Rows from block 9, named by matrix and row number. Rows with one number belong to one neuron. Each number is 200 + 30 x the weight over its row's rms, rounded and kept within 0 to 999. All counts start at 0. After the name is the row's rms in percent of the matrix's.
# gate: MLP gate (model.blocks.9.mlp.gate.weight, 512x192), inputs 64-127
# fc1: MLP up (model.blocks.9.mlp.fc1.weight, 512x192), inputs 64-127
# fc2: MLP down (model.blocks.9.mlp.fc2.weight, 192x512, transposed), outputs 64-127
gate.51,129,177,268,222,180,216,260,192,223,201,210,195,222,259,205,147,223,193,166,193,221,246,165,135,199,157,207,188,216,244,183,261,193,216,233,148,197,186,196,222,217,224,212,190,199,247,223,223,198,163,218,249,174,225,176,148,245,203,189,216,213,211,141,178,196
gate.52,058,172,197,215,233,195,165,231,172,218,209,239,159,230,150,159,209,191,226,195,214,227,136,184,209,220,213,204,214,231,202,175,209,163,228,193,224,192,173,272,183,228,222,185,174,216,157,128,154,160,192,249,174,216,179,191,203,210,194,173,230,159,229,194,168
gate.53,099,203,272,233,182,199,174,205,117,176,213,200,191,193,189,206,187,186,189,160,197,278,232,238,173,215,255,191,226,248,210,175,272,201,200,173,178,220,206,155,215,166,219,160,188,226,224,213,229,196,186,185,153,232,174,163,205,191,225,142,220,200,203,175,190
gate.54,101,218,150,267,185,181,262,157,171,248,226,249,182,258,178,247,202,142,202,198,267,237,210,189,150,173,282,208,230,217,234,252,180,207,208,196,197,246,215,205,195,197,267,185,219,168,143,130,228,253,189,213,185,225,181,162,205,199,183,235,165,237,221,209,211
gate.55,092,124,233,186,261,182,263,187,238,230,239,219,197,160,222,155,210,193,182,187,237,295,167,186,258,165,162,203,230,189,229,214,216,208,221,196,230,190,188,183,144,230,231,203,192,226,290,204,197,198,197,203,228,162,199,149,235,192,199,184,206,174,188,210,178
gate.56,069,212,197,118,197,189,194,220,151,190,214,201,216,168,214,152,186,209,173,204,195,218,178,186,208,224,175,217,219,241,138,191,213,214,249,193,244,160,172,226,188,206,228,155,216,187,252,169,217,178,174,235,204,201,182,176,227,180,192,199,234,180,234,188,203
gate.57,106,176,213,209,217,195,186,231,170,202,210,171,211,168,215,251,216,150,182,245,226,185,252,182,227,264,211,226,233,159,153,251,179,157,207,197,246,192,191,165,195,233,273,202,187,237,229,210,172,220,176,166,250,181,253,161,192,196,225,246,168,186,216,212,205
gate.58,115,168,173,226,178,166,129,166,228,170,250,237,170,192,228,188,167,158,150,210,171,201,182,147,222,201,162,223,180,214,155,198,226,192,236,210,263,240,188,185,216,168,208,208,167,202,189,221,194,157,203,211,233,192,191,198,194,149,214,150,247,201,236,202,132
gate.59,099,227,154,228,186,194,175,224,225,143,197,199,215,210,122,202,222,182,186,206,182,196,138,166,181,201,245,256,225,244,171,208,186,148,204,155,193,181,165,223,210,215,152,191,215,237,251,190,255,149,190,215,196,195,156,180,177,224,191,279,226,208,220,225,158
gate.60,077,197,190,227,182,189,188,225,249,202,219,214,203,237,183,240,206,216,159,223,205,180,190,187,200,228,233,219,190,188,175,192,149,183,188,195,223,231,175,207,183,212,172,200,192,177,206,157,213,198,208,188,192,233,189,182,245,155,204,179,243,180,243,227,239
gate.61,099,157,223,183,135,249,155,254,262,221,235,143,177,179,176,186,257,186,180,217,169,203,148,242,207,163,237,214,203,221,196,185,207,211,174,221,199,173,191,205,161,214,168,207,208,219,273,179,204,192,176,234,232,254,186,164,199,174,223,202,219,216,191,252,209
gate.62,080,195,218,177,159,167,143,200,244,186,171,253,205,214,185,242,215,165,217,218,179,186,135,212,172,215,256,184,231,187,171,213,208,210,197,206,178,219,202,203,240,222,177,260,198,185,240,165,215,146,197,211,176,171,212,190,146,169,207,198,203,184,183,259,161
gate.63,087,199,245,191,211,188,262,213,218,210,188,187,184,181,197,222,211,191,195,218,233,209,253,141,224,207,254,183,213,224,191,242,204,200,262,185,175,232,180,230,220,212,210,224,183,185,249,169,183,172,200,185,275,243,213,145,240,236,193,271,179,171,197,174,169
gate.64,089,206,199,192,263,174,188,202,231,227,172,194,176,219,203,195,219,185,231,211,233,294,212,221,251,151,202,207,185,229,223,246,194,174,157,230,164,251,210,162,147,158,218,202,245,227,274,212,183,231,165,251,252,196,215,174,220,204,212,203,194,197,207,182,159
gate.65,110,206,154,166,165,245,218,198,244,208,189,168,137,205,150,144,177,223,182,201,209,175,184,193,214,209,212,226,270,156,248,205,192,204,189,207,192,191,167,226,134,207,221,244,194,188,186,200,204,227,204,246,224,179,218,187,262,213,210,194,253,171,203,228,186
gate.66,132,202,244,238,241,190,231,242,196,249,211,187,175,197,192,186,195,183,192,166,214,213,202,275,227,184,110,209,212,206,221,184,170,211,187,187,171,218,181,163,190,240,206,170,188,202,193,257,224,245,238,194,153,221,243,226,227,197,201,169,188,236,243,217,206
gate.67,099,218,174,264,229,156,185,196,153,209,205,189,203,225,182,197,194,180,190,228,255,277,200,197,272,199,212,215,222,255,207,180,250,234,197,207,181,151,204,207,187,230,259,204,179,167,199,224,169,249,199,246,280,230,138,162,194,163,200,172,234,204,199,220,172
gate.68,107,185,214,215,184,223,228,192,221,213,216,214,148,200,193,165,163,257,207,182,212,210,255,160,203,211,286,193,214,193,193,170,218,178,202,197,208,135,202,210,177,175,200,171,122,206,188,170,231,201,223,166,205,179,233,160,221,208,194,253,207,178,187,157,186
gate.69,085,226,228,227,199,152,220,175,125,172,190,207,192,158,216,207,245,168,202,215,230,184,248,170,191,197,176,170,246,251,205,196,230,229,253,155,191,159,199,202,235,217,271,182,206,186,166,182,231,227,197,190,156,152,217,191,190,235,173,224,134,207,198,159,189
gate.70,072,190,210,195,219,211,178,218,209,189,203,216,161,243,198,231,258,219,219,185,191,256,169,198,185,182,244,215,170,222,166,213,155,233,182,196,207,240,188,259,169,159,200,198,175,213,267,127,191,202,159,213,229,225,177,166,206,170,181,212,203,203,252,167,197
gate.71,102,207,211,196,237,232,152,211,253,173,207,219,180,201,226,203,202,181,205,200,211,153,251,203,216,158,240,195,205,208,210,196,194,172,225,195,182,118,188,195,195,176,236,210,149,208,241,202,156,223,200,166,262,213,219,142,184,141,176,215,167,171,164,143,198
gate.73,095,200,197,193,202,233,224,242,236,219,187,168,189,229,176,207,207,181,212,223,164,222,178,186,208,161,219,226,222,178,181,223,224,207,179,215,168,175,203,169,161,215,183,204,199,184,255,136,247,212,139,168,203,177,197,201,246,213,220,184,184,167,190,203,130
gate.74,096,244,266,195,224,158,216,234,204,207,243,172,248,206,202,156,201,206,209,207,164,252,172,197,261,175,151,258,198,178,199,227,243,182,206,183,170,196,158,170,193,189,140,137,214,216,257,150,201,204,207,200,241,212,239,210,180,226,234,186,208,191,174,220,198
gate.75,119,205,140,174,192,200,182,228,210,178,219,135,154,221,221,220,191,195,176,205,231,212,243,158,188,203,219,179,203,143,237,191,218,154,192,239,162,185,193,228,179,185,195,202,196,258,210,205,183,228,160,232,234,203,249,194,233,239,212,188,198,153,203,215,240
gate.76,101,168,236,275,205,174,197,178,236,231,226,181,214,210,148,153,245,221,219,227,166,250,223,156,181,170,232,216,199,200,182,193,143,205,213,176,224,198,161,214,201,201,231,231,217,182,212,192,158,256,239,254,207,205,260,194,180,210,225,175,209,205,196,172,121
gate.77,111,178,211,189,183,181,201,264,189,233,172,147,211,188,200,172,254,175,179,248,256,216,141,208,248,143,178,203,213,201,205,208,207,190,198,191,228,204,197,200,172,237,211,189,184,236,152,204,187,225,189,210,131,158,258,177,244,228,181,207,210,212,167,161,158
gate.78,084,211,156,184,171,173,150,197,218,176,239,212,160,235,232,174,201,208,211,231,209,247,188,190,239,133,238,205,188,268,185,200,196,233,222,177,244,218,161,235,124,176,252,211,252,208,203,217,242,156,190,218,242,152,226,180,190,208,188,187,173,191,180,211,203
gate.79,112,192,146,206,202,209,185,191,229,229,237,215,121,222,209,198,176,221,214,236,230,208,181,189,200,173,170,197,191,244,216,255,211,176,250,228,258,154,244,247,163,259,198,229,189,183,199,173,177,182,252,265,206,232,221,199,202,241,182,199,189,192,207,136,216
gate.80,073,180,168,205,196,209,155,196,231,208,222,172,124,214,199,222,239,191,169,224,210,251,171,131,182,209,218,215,246,219,172,193,175,239,178,143,216,218,205,225,214,231,262,207,185,186,212,172,188,184,231,198,201,205,196,195,185,187,205,224,222,221,177,240,165
gate.81,105,178,203,164,200,167,217,201,196,162,225,146,185,161,179,181,249,162,209,250,195,192,188,169,218,191,151,235,181,223,229,202,196,144,201,192,281,206,206,219,165,230,252,155,227,186,119,194,156,201,197,245,211,198,186,212,141,251,252,229,211,240,219,218,212
gate.82,112,194,230,162,238,209,236,135,240,233,223,197,141,201,188,167,196,247,198,175,222,274,202,176,208,148,198,205,190,171,213,187,182,177,229,149,238,183,163,184,184,217,251,225,219,236,196,193,158,225,201,244,204,161,242,209,210,191,233,160,252,213,174,149,137
gate.83,066,183,214,179,235,191,181,201,226,205,169,228,175,176,182,137,208,172,227,209,179,239,220,196,219,106,170,230,207,190,232,210,213,202,193,196,184,177,176,187,202,216,262,199,219,199,179,188,139,254,247,257,200,174,199,182,192,196,207,210,221,178,193,205,160
gate.84,097,213,218,201,157,181,192,199,163,163,245,155,151,147,172,167,235,105,232,209,221,272,164,187,203,163,188,192,214,191,211,179,190,188,189,205,209,174,256,185,193,179,241,235,235,243,202,194,184,230,224,218,188,216,249,197,177,176,228,224,229,244,201,194,206
gate.85,109,149,221,248,235,220,160,245,232,223,151,228,171,246,174,199,262,214,164,214,200,221,190,188,207,200,208,222,202,235,145,221,182,179,165,167,188,224,182,254,180,155,142,213,227,198,231,139,200,183,207,198,251,204,206,169,182,182,207,242,209,170,154,194,159
gate.86,168,222,180,151,258,208,215,211,250,194,168,189,220,172,198,166,222,166,180,195,206,164,202,166,198,236,141,196,201,265,223,207,210,217,164,245,148,206,214,238,183,178,232,170,220,170,205,195,260,198,229,216,214,159,189,160,219,229,207,165,149,162,197,252,225
fc1.51,131,203,154,203,217,207,143,183,197,173,211,211,216,196,240,165,181,200,203,167,182,183,180,250,223,198,180,197,217,201,233,220,305,204,174,233,194,202,149,171,197,181,202,185,252,156,204,185,190,238,206,204,164,233,235,215,162,117,207,188,236,207,184,195,224
fc1.52,057,206,219,237,172,206,197,219,213,170,209,159,250,274,178,160,197,184,235,225,179,247,202,187,153,182,284,210,216,218,162,185,237,194,176,181,224,182,190,202,187,175,175,222,239,179,213,272,224,222,219,200,220,236,183,171,202,283,208,174,189,153,221,188,191
fc1.53,094,156,143,155,211,178,237,237,208,210,188,119,184,259,157,217,246,188,221,202,169,140,187,239,194,178,182,246,196,157,173,240,196,251,174,218,239,184,207,173,213,165,177,158,226,202,186,237,229,203,172,184,162,206,198,183,200,242,182,194,193,201,230,253,235
fc1.54,095,179,153,186,187,229,269,245,185,220,220,213,119,160,188,210,202,232,192,216,229,207,175,137,199,167,228,226,192,144,230,139,135,225,188,223,225,221,199,196,198,190,169,166,188,166,210,260,169,204,194,171,137,212,168,231,249,210,186,170,219,228,254,174,214
fc1.55,100,203,221,184,251,192,270,201,233,171,210,181,191,110,207,178,175,185,219,202,257,262,184,225,281,169,135,222,181,175,238,200,237,191,216,143,219,176,199,200,174,231,261,187,220,236,236,207,214,221,242,163,177,206,214,191,217,165,225,207,204,174,157,220,234
fc1.56,074,247,202,245,250,175,155,254,228,263,215,225,240,142,243,261,185,212,182,254,200,185,184,253,213,206,227,228,211,197,187,220,192,205,208,202,216,242,202,173,232,217,184,198,183,165,228,176,178,242,197,202,179,181,196,207,161,210,204,258,194,230,174,179,250
fc1.57,105,178,160,195,185,212,197,235,177,232,214,240,241,235,191,275,218,184,190,213,236,257,156,144,209,222,263,202,217,197,181,207,185,205,189,219,223,103,235,163,230,181,244,222,166,205,207,170,222,199,256,176,204,204,159,158,219,202,186,209,195,204,186,207,164
fc1.58,108,227,201,250,214,269,201,208,167,210,223,176,204,219,184,182,191,262,202,206,193,249,187,235,175,183,271,170,225,253,175,202,207,225,197,209,204,189,193,163,147,154,204,190,204,185,241,199,244,202,174,186,158,245,150,191,250,192,208,145,219,195,223,181,241
fc1.59,102,249,188,199,218,207,204,160,243,156,207,187,225,168,160,226,236,212,200,242,232,219,175,181,232,196,205,228,200,258,183,162,186,161,198,206,242,175,217,168,180,195,197,180,212,203,213,225,207,250,213,204,161,138,190,187,182,265,184,237,164,202,176,231,158
fc1.60,088,159,242,179,172,256,169,208,191,206,210,164,182,178,182,139,244,167,200,223,170,195,204,239,214,216,150,218,192,212,217,195,147,178,224,179,219,211,205,236,146,180,217,190,180,167,267,230,216,214,168,179,221,187,218,187,170,263,222,194,192,181,199,159,202
fc1.61,078,171,222,225,176,186,130,174,115,227,170,198,158,227,208,197,222,209,174,173,203,242,195,216,177,192,244,200,266,158,213,205,211,198,256,182,233,202,234,180,223,189,207,144,205,251,131,211,220,150,168,225,226,178,261,240,167,202,236,201,199,212,158,187,221
fc1.62,085,215,204,170,223,137,192,201,199,166,163,224,228,214,146,295,251,184,192,213,211,168,228,232,147,249,160,182,223,221,274,180,209,168,181,165,164,242,194,211,215,221,201,212,220,186,184,184,181,215,159,240,188,180,186,211,190,101,249,201,177,187,196,246,207
fc1.63,090,194,232,170,170,244,196,239,180,206,170,147,282,217,172,126,198,156,203,195,158,220,255,166,201,236,175,182,222,253,211,208,190,232,200,184,180,277,147,218,230,218,202,197,185,175,212,271,159,190,173,222,210,178,205,181,232,200,195,229,182,191,207,203,175
fc1.64,082,204,190,174,152,223,268,142,226,203,242,244,266,195,208,219,174,217,199,227,176,180,195,179,133,182,183,197,224,153,197,147,208,206,236,137,224,193,194,248,241,223,200,181,148,173,143,191,202,206,201,197,148,191,213,217,237,229,183,194,191,192,197,255,256
fc1.65,106,235,196,213,188,175,240,206,187,220,197,135,189,149,250,167,201,154,190,217,139,276,219,113,187,176,203,176,210,213,178,175,232,201,180,196,218,232,249,165,222,192,203,178,213,215,187,230,199,206,231,161,194,179,234,182,206,209,213,232,168,208,145,217,208
fc1.66,126,225,179,254,188,202,196,208,159,242,207,238,234,173,234,177,145,227,224,191,196,193,181,161,191,216,216,185,244,190,222,161,200,230,207,226,120,210,201,195,170,204,173,230,205,161,247,230,245,226,196,182,158,217,171,229,261,182,165,190,208,200,211,255,251
fc1.67,107,231,194,260,249,148,162,193,225,217,160,257,159,274,223,231,209,152,157,183,211,254,207,220,222,233,222,224,246,273,215,166,224,261,213,208,184,194,223,223,188,192,271,194,216,152,220,176,227,195,169,193,224,212,133,159,156,164,209,186,185,215,197,231,214
fc1.68,110,156,160,167,218,192,196,209,203,227,201,190,162,126,203,141,154,200,182,209,205,230,186,135,181,237,243,185,205,193,193,221,179,203,175,209,264,182,209,183,206,212,245,179,155,151,183,260,213,214,205,226,191,167,192,219,249,255,232,179,251,227,203,173,187
fc1.69,081,260,217,207,231,233,173,174,299,179,202,244,167,220,272,231,162,219,257,208,200,265,240,179,175,178,210,191,208,201,211,217,205,214,192,183,179,238,204,211,208,198,186,197,163,219,176,186,113,221,219,228,195,195,179,212,158,213,190,196,199,188,163,190,269
fc1.70,072,204,178,234,210,194,242,218,181,193,191,214,175,280,193,251,190,216,156,203,193,237,218,206,171,241,190,247,177,198,181,167,148,219,215,204,215,187,200,202,218,161,246,177,195,185,245,184,184,171,164,222,219,177,191,171,199,130,192,174,179,195,201,204,206
fc1.71,110,250,182,190,181,205,194,185,191,187,251,175,166,205,166,173,248,218,184,176,170,180,173,221,175,217,157,197,195,216,178,219,170,256,154,226,196,226,189,233,155,211,161,150,219,149,236,165,259,184,153,244,197,206,169,197,204,225,188,137,247,235,261,206,241
fc1.73,095,185,182,204,253,171,192,233,245,186,152,217,213,134,206,233,207,221,223,204,209,234,162,169,235,166,198,200,200,141,214,181,216,170,144,226,179,225,215,153,175,241,220,216,232,180,206,97,160,206,164,182,217,177,166,189,183,191,214,239,200,244,165,223,204
fc1.74,101,218,221,191,205,156,174,237,156,221,213,224,221,235,201,155,199,177,193,229,207,251,120,241,264,217,172,247,220,204,175,233,172,195,211,197,171,216,210,189,186,204,177,193,192,186,247,216,213,208,216,206,197,222,229,182,199,228,215,189,189,182,214,190,216
fc1.75,126,205,248,224,164,184,179,159,175,196,202,192,246,210,198,153,199,169,206,200,183,228,214,185,215,171,189,197,171,206,226,208,235,233,226,196,199,218,177,172,178,186,193,216,205,215,200,261,194,177,193,170,248,150,259,180,204,249,225,163,182,206,178,154,237
fc1.76,102,249,224,145,242,196,186,207,238,150,175,213,230,186,202,228,206,163,190,183,216,142,128,273,227,200,219,176,190,190,222,167,219,196,183,230,215,197,231,126,193,167,178,197,195,159,178,205,207,235,163,143,150,172,85,217,194,192,195,204,183,190,204,198,237
fc1.77,117,201,109,233,195,205,177,134,217,157,215,170,200,231,187,223,145,203,208,232,183,227,219,180,159,213,249,192,228,198,226,249,201,159,219,239,187,178,199,139,201,203,183,243,196,197,200,156,150,156,211,210,211,185,231,216,205,253,176,243,230,180,229,209,189
fc1.78,093,200,286,202,240,143,190,195,191,192,212,166,189,254,213,178,168,180,224,161,159,167,229,191,258,219,59,224,230,204,229,201,187,176,240,197,199,171,238,149,226,218,215,184,242,190,192,256,188,192,215,201,213,154,218,179,127,199,152,159,172,181,177,212,239
fc1.79,097,190,200,134,141,188,180,205,203,182,225,216,213,223,203,207,204,157,211,146,211,241,191,207,183,261,149,230,224,110,162,188,223,188,176,189,187,177,152,179,197,190,218,187,181,226,256,245,240,273,182,192,224,231,236,195,177,252,208,166,233,163,226,243,161
fc1.80,074,195,203,147,225,163,216,198,196,184,155,133,255,145,174,113,217,171,193,194,225,190,152,206,192,225,182,210,207,176,180,173,175,150,175,251,158,252,191,223,307,240,160,198,188,176,178,170,205,196,175,165,217,183,178,212,187,161,203,251,223,217,171,267,155
fc1.81,097,167,197,175,199,151,211,192,202,178,178,162,188,208,154,217,221,140,221,206,212,196,170,189,190,187,152,242,195,216,178,208,174,185,185,188,261,183,188,223,207,191,254,152,218,212,100,217,177,200,201,233,191,228,163,213,135,257,241,232,189,246,253,232,187
fc1.82,117,201,185,230,148,222,171,252,148,193,177,216,193,226,184,205,173,165,176,194,145,127,218,187,153,240,252,166,210,247,190,221,231,257,182,247,119,218,204,207,231,194,143,205,171,161,229,175,254,176,207,141,212,191,153,201,211,165,157,227,170,160,223,207,257
fc1.83,073,238,224,221,153,243,176,185,211,202,195,188,199,219,189,259,221,221,199,224,212,142,223,193,191,232,225,179,212,179,158,194,173,236,192,200,185,192,230,230,222,200,163,235,209,204,191,230,201,204,170,132,194,219,173,186,208,184,196,223,175,218,161,202,209
fc1.84,104,247,167,249,234,243,187,259,121,168,201,190,197,143,222,173,199,224,194,190,217,155,220,155,222,152,269,178,218,191,267,194,170,223,221,194,161,208,274,205,167,250,207,247,167,210,195,209,177,162,197,177,185,235,158,193,235,186,180,226,237,213,212,181,225
fc1.85,107,173,213,212,213,232,184,223,201,212,175,221,215,263,160,168,187,206,213,206,204,216,218,180,221,246,266,222,219,193,168,178,203,151,189,185,205,174,138,218,177,142,223,201,218,206,215,235,163,209,225,240,238,206,238,176,170,156,205,185,196,158,183,211,197
fc1.86,153,233,172,149,254,215,250,214,261,218,156,191,168,183,187,156,222,175,210,183,207,161,200,220,205,197,164,166,169,260,209,212,220,225,187,202,123,174,224,256,169,132,185,184,210,195,203,209,244,208,218,226,174,147,201,189,245,236,208,143,174,171,199,219,238
fc2.51,109,211,232,234,213,205,214,214,252,208,212,236,185,203,205,201,178,134,201,196,210,206,245,110,188,211,242,199,219,191,187,179,218,195,206,161,233,183,224,184,283,170,249,240,184,180,178,212,201,230,206,193,243,240,195,199,203,181,249,222,183,204,209,170,159
fc2.52,051,184,218,205,171,197,242,196,234,181,195,227,193,141,163,183,185,172,190,198,208,190,196,216,163,165,214,211,230,225,186,200,199,175,211,135,196,190,204,196,260,231,196,249,183,153,179,213,162,226,200,224,166,243,211,198,161,132,198,233,165,180,146,197,123
fc2.53,097,159,190,191,152,225,233,184,207,227,222,190,232,190,159,197,181,265,222,183,214,212,185,161,174,219,218,172,237,157,214,177,195,234,224,184,231,191,206,160,167,159,225,183,179,231,184,189,219,204,238,161,215,228,218,219,219,176,229,207,184,154,201,166,232
fc2.54,101,217,232,262,201,196,191,227,200,200,168,133,196,164,195,215,213,173,233,257,187,183,183,206,148,145,230,232,187,222,222,220,169,175,147,178,203,237,237,196,166,167,195,169,233,218,195,209,150,227,203,194,143,242,209,166,194,218,199,212,190,147,200,226,202
fc2.55,092,162,193,190,181,214,280,175,200,208,228,206,183,206,209,212,205,227,195,206,200,273,201,160,162,197,187,182,202,155,237,85,172,194,253,200,154,197,149,211,192,215,181,204,178,191,195,221,233,166,199,210,155,197,196,225,220,239,195,184,212,244,205,183,208
fc2.56,081,244,185,190,231,233,211,245,215,268,174,184,219,223,216,208,186,209,200,210,212,183,218,181,223,186,238,194,220,181,217,228,219,210,140,218,207,180,197,178,237,212,199,233,182,174,260,139,214,252,202,215,216,228,221,214,204,181,212,204,214,221,212,164,167
fc2.57,104,201,186,145,183,186,215,191,156,223,183,197,162,199,146,182,203,238,176,204,207,175,177,217,242,260,183,188,193,245,197,211,187,180,215,223,214,175,181,183,172,222,251,235,180,143,227,204,226,157,201,188,181,184,212,227,241,159,205,221,188,163,196,214,193
fc2.58,099,186,177,191,255,204,185,203,230,210,165,147,230,209,255,215,204,172,231,207,139,215,254,154,243,167,275,227,173,200,194,211,159,201,200,245,183,203,184,166,183,157,206,210,233,230,155,190,164,218,232,226,207,232,172,213,190,194,221,200,203,197,136,189,168
fc2.59,097,145,228,222,179,196,200,150,251,248,210,222,212,195,216,208,237,206,233,178,248,178,161,242,172,224,134,159,174,162,205,206,220,152,213,161,176,207,231,194,219,159,168,250,174,186,184,228,189,184,222,145,210,245,224,179,185,207,251,174,203,200,185,202,183
fc2.60,090,251,208,206,220,155,197,170,217,135,196,221,207,222,207,163,158,190,207,236,226,262,206,153,227,205,211,204,218,223,212,176,263,174,232,192,232,212,122,255,183,173,250,214,242,222,182,208,231,167,157,151,242,211,198,177,174,191,195,248,198,173,168,163,229
fc2.61,077,221,187,197,203,222,174,220,140,229,242,192,176,167,193,200,254,174,148,176,144,141,245,258,160,181,223,252,236,198,185,228,197,206,190,168,176,199,194,178,222,166,226,186,200,215,158,253,179,234,161,265,222,180,254,194,169,168,237,208,210,204,209,243,193
fc2.62,080,238,161,244,188,207,244,159,147,181,190,233,227,230,219,216,192,176,152,175,215,196,266,99,210,234,228,184,183,201,226,166,257,199,220,263,197,218,222,238,199,156,243,174,228,204,185,159,208,240,146,226,250,193,211,221,191,185,200,173,259,206,234,208,225
fc2.63,079,159,219,180,153,199,222,198,200,185,221,222,204,164,144,213,231,197,179,214,229,215,217,256,134,177,165,292,207,236,217,215,214,244,198,191,209,184,208,203,194,184,168,196,236,198,117,160,184,255,164,239,156,175,210,242,226,156,218,191,208,216,237,199,184
fc2.64,081,216,190,132,258,232,199,162,229,219,198,238,216,192,135,194,226,183,184,182,162,232,208,213,231,151,213,231,190,142,232,255,168,172,169,221,208,223,145,203,195,229,255,233,197,198,278,223,145,187,120,204,208,208,244,184,218,203,218,213,194,207,190,213,194
fc2.65,113,178,238,176,190,237,250,233,194,212,218,194,232,185,152,220,195,179,188,212,221,155,183,253,133,156,258,260,228,182,230,252,197,245,214,179,185,176,199,184,225,220,237,198,143,198,190,215,189,147,177,246,174,275,200,195,191,212,211,238,193,156,195,212,192
fc2.66,123,211,144,208,213,195,211,254,256,174,182,152,213,234,202,201,225,138,270,188,196,233,238,171,225,212,199,181,157,129,215,240,223,188,126,251,175,194,221,184,127,203,166,182,215,228,177,149,192,197,199,172,262,195,189,197,183,194,173,195,172,173,184,218,214
fc2.67,096,183,170,158,187,223,180,229,195,209,175,223,223,242,218,223,228,169,206,183,185,218,185,162,178,182,199,156,205,189,215,216,202,220,162,225,218,157,257,209,224,175,169,205,216,189,169,164,242,210,237,189,220,193,203,239,198,224,199,192,161,161,179,132,177
fc2.68,116,193,197,180,200,200,213,183,184,207,274,256,223,171,194,196,193,175,194,204,272,259,193,200,157,220,193,208,202,187,226,155,208,175,209,194,208,211,225,143,197,213,298,192,181,188,182,218,187,216,175,232,164,166,196,177,206,225,224,152,207,230,221,224,174
fc2.69,079,204,235,187,228,226,191,232,229,171,180,202,209,180,223,246,252,197,161,215,236,215,182,208,210,195,267,249,237,175,188,194,212,212,251,170,239,205,184,166,217,176,202,195,203,224,210,223,198,169,184,207,238,222,254,190,141,209,211,248,117,231,178,173,185
fc2.70,068,189,177,193,219,208,232,252,163,225,223,211,220,214,210,170,177,264,198,200,206,244,207,258,200,219,232,198,225,158,222,233,175,196,160,206,224,215,154,149,218,204,195,201,223,208,180,207,193,212,164,209,189,218,251,233,202,238,244,212,232,231,266,162,189
fc2.71,109,194,202,166,170,233,252,198,240,213,207,184,153,249,149,196,170,181,216,192,204,163,221,231,200,210,284,176,189,163,207,181,189,164,240,201,240,158,203,164,194,215,241,244,210,198,244,239,146,198,233,206,206,171,215,136,236,161,216,216,205,203,159,199,204
fc2.73,096,212,189,216,227,186,166,204,244,216,181,202,188,180,197,178,201,241,210,186,151,180,152,200,232,217,181,189,163,189,193,180,186,156,140,239,185,257,156,221,158,195,194,213,222,204,267,124,203,173,215,179,226,174,151,193,244,204,167,173,242,205,186,215,159
fc2.74,102,215,154,233,202,217,192,155,247,225,230,226,199,214,200,203,152,144,239,227,215,175,263,135,187,258,198,152,207,197,209,176,203,200,186,217,196,224,230,184,184,152,209,246,187,192,164,173,183,235,228,188,254,199,261,221,237,153,243,171,220,203,195,214,223
fc2.75,101,211,197,200,226,211,167,143,127,202,201,218,148,189,225,228,159,237,153,198,197,214,201,181,199,273,158,166,213,276,186,200,264,229,217,217,181,229,182,178,202,183,191,209,216,181,197,171,237,204,229,177,219,161,186,243,185,179,226,206,209,221,239,140,182
fc2.76,093,196,216,219,222,193,191,269,234,258,197,131,236,220,181,187,196,174,235,200,193,222,184,198,210,144,247,168,184,223,235,211,192,210,186,189,265,142,244,168,147,196,188,225,231,226,209,147,205,226,212,183,198,228,196,180,153,284,229,148,148,188,181,166,175
fc2.77,119,206,192,199,164,184,212,231,169,191,208,258,233,202,214,200,205,237,171,201,224,180,222,174,224,181,243,199,229,164,181,165,230,211,173,200,206,191,165,241,230,199,221,170,225,205,228,169,164,194,123,180,227,279,195,186,209,139,216,242,253,179,181,193,199
fc2.78,073,212,196,164,246,219,192,162,174,207,218,209,235,199,205,196,218,230,178,192,220,155,242,190,187,190,170,165,236,208,227,199,171,217,212,219,183,190,240,238,228,166,157,127,187,202,169,244,181,187,132,198,183,205,194,172,219,205,166,250,259,188,182,249,243
fc2.79,103,219,299,185,210,225,169,228,188,197,159,78,148,161,206,206,184,186,192,194,139,217,167,215,237,209,154,202,227,216,192,215,177,171,233,194,242,148,219,230,193,195,223,177,118,175,243,233,199,194,183,215,196,200,252,175,247,257,158,208,193,206,190,177,173
fc2.80,076,167,172,210,218,225,211,159,177,188,248,213,171,243,142,147,186,272,168,171,211,133,212,234,189,273,168,230,177,180,184,214,200,194,188,226,191,212,182,132,212,175,229,183,199,166,186,188,210,240,227,182,214,168,154,195,246,139,178,228,200,228,209,170,208
fc2.81,086,212,196,179,195,218,269,148,199,235,205,168,232,207,195,233,201,262,253,184,189,216,213,221,199,199,213,206,169,185,119,210,207,211,264,193,203,172,174,194,191,192,161,240,176,205,200,228,194,201,195,224,254,185,195,219,182,254,208,177,219,190,141,225,200
fc2.82,120,214,201,193,214,190,154,323,178,193,168,100,232,194,199,223,249,145,215,208,169,138,207,229,222,172,219,242,243,208,210,295,233,200,129,208,229,229,208,138,222,196,193,178,195,229,209,174,198,198,165,186,225,239,214,178,139,180,190,220,221,195,189,219,191
fc2.83,077,220,186,187,202,173,163,236,208,189,181,165,256,214,220,237,228,185,198,204,178,185,247,175,231,235,270,209,162,210,202,250,179,209,149,156,208,178,174,126,176,197,191,179,216,274,180,200,198,186,179,163,190,192,214,204,205,205,213,218,173,215,215,235,193
fc2.84,096,225,208,176,210,225,175,275,170,151,158,176,151,201,172,195,185,226,176,188,157,189,208,193,221,206,223,167,230,259,225,216,174,207,233,261,159,208,222,238,163,162,205,192,219,176,221,167,206,165,186,155,184,192,178,195,265,200,166,194,236,154,169,192,222
fc2.85,102,206,151,202,196,181,169,122,183,150,257,270,200,156,218,185,184,182,182,241,236,196,189,228,211,258,185,173,200,172,174,242,217,202,215,204,187,194,185,214,250,197,223,228,174,153,128,246,130,187,183,167,273,225,213,240,179,189,213,286,219,182,208,198,242
fc2.86,162,180,163,271,132,205,167,187,155,210,262,234,195,247,210,264,220,123,210,191,146,248,213,244,178,200,206,187,184,157,219,218,247,189,180,209,188,216,218,136,158,152,145,223,245,227,146,217,219,220,242,158,232,214,206,154,159,164,185,223,195,173,177,187,221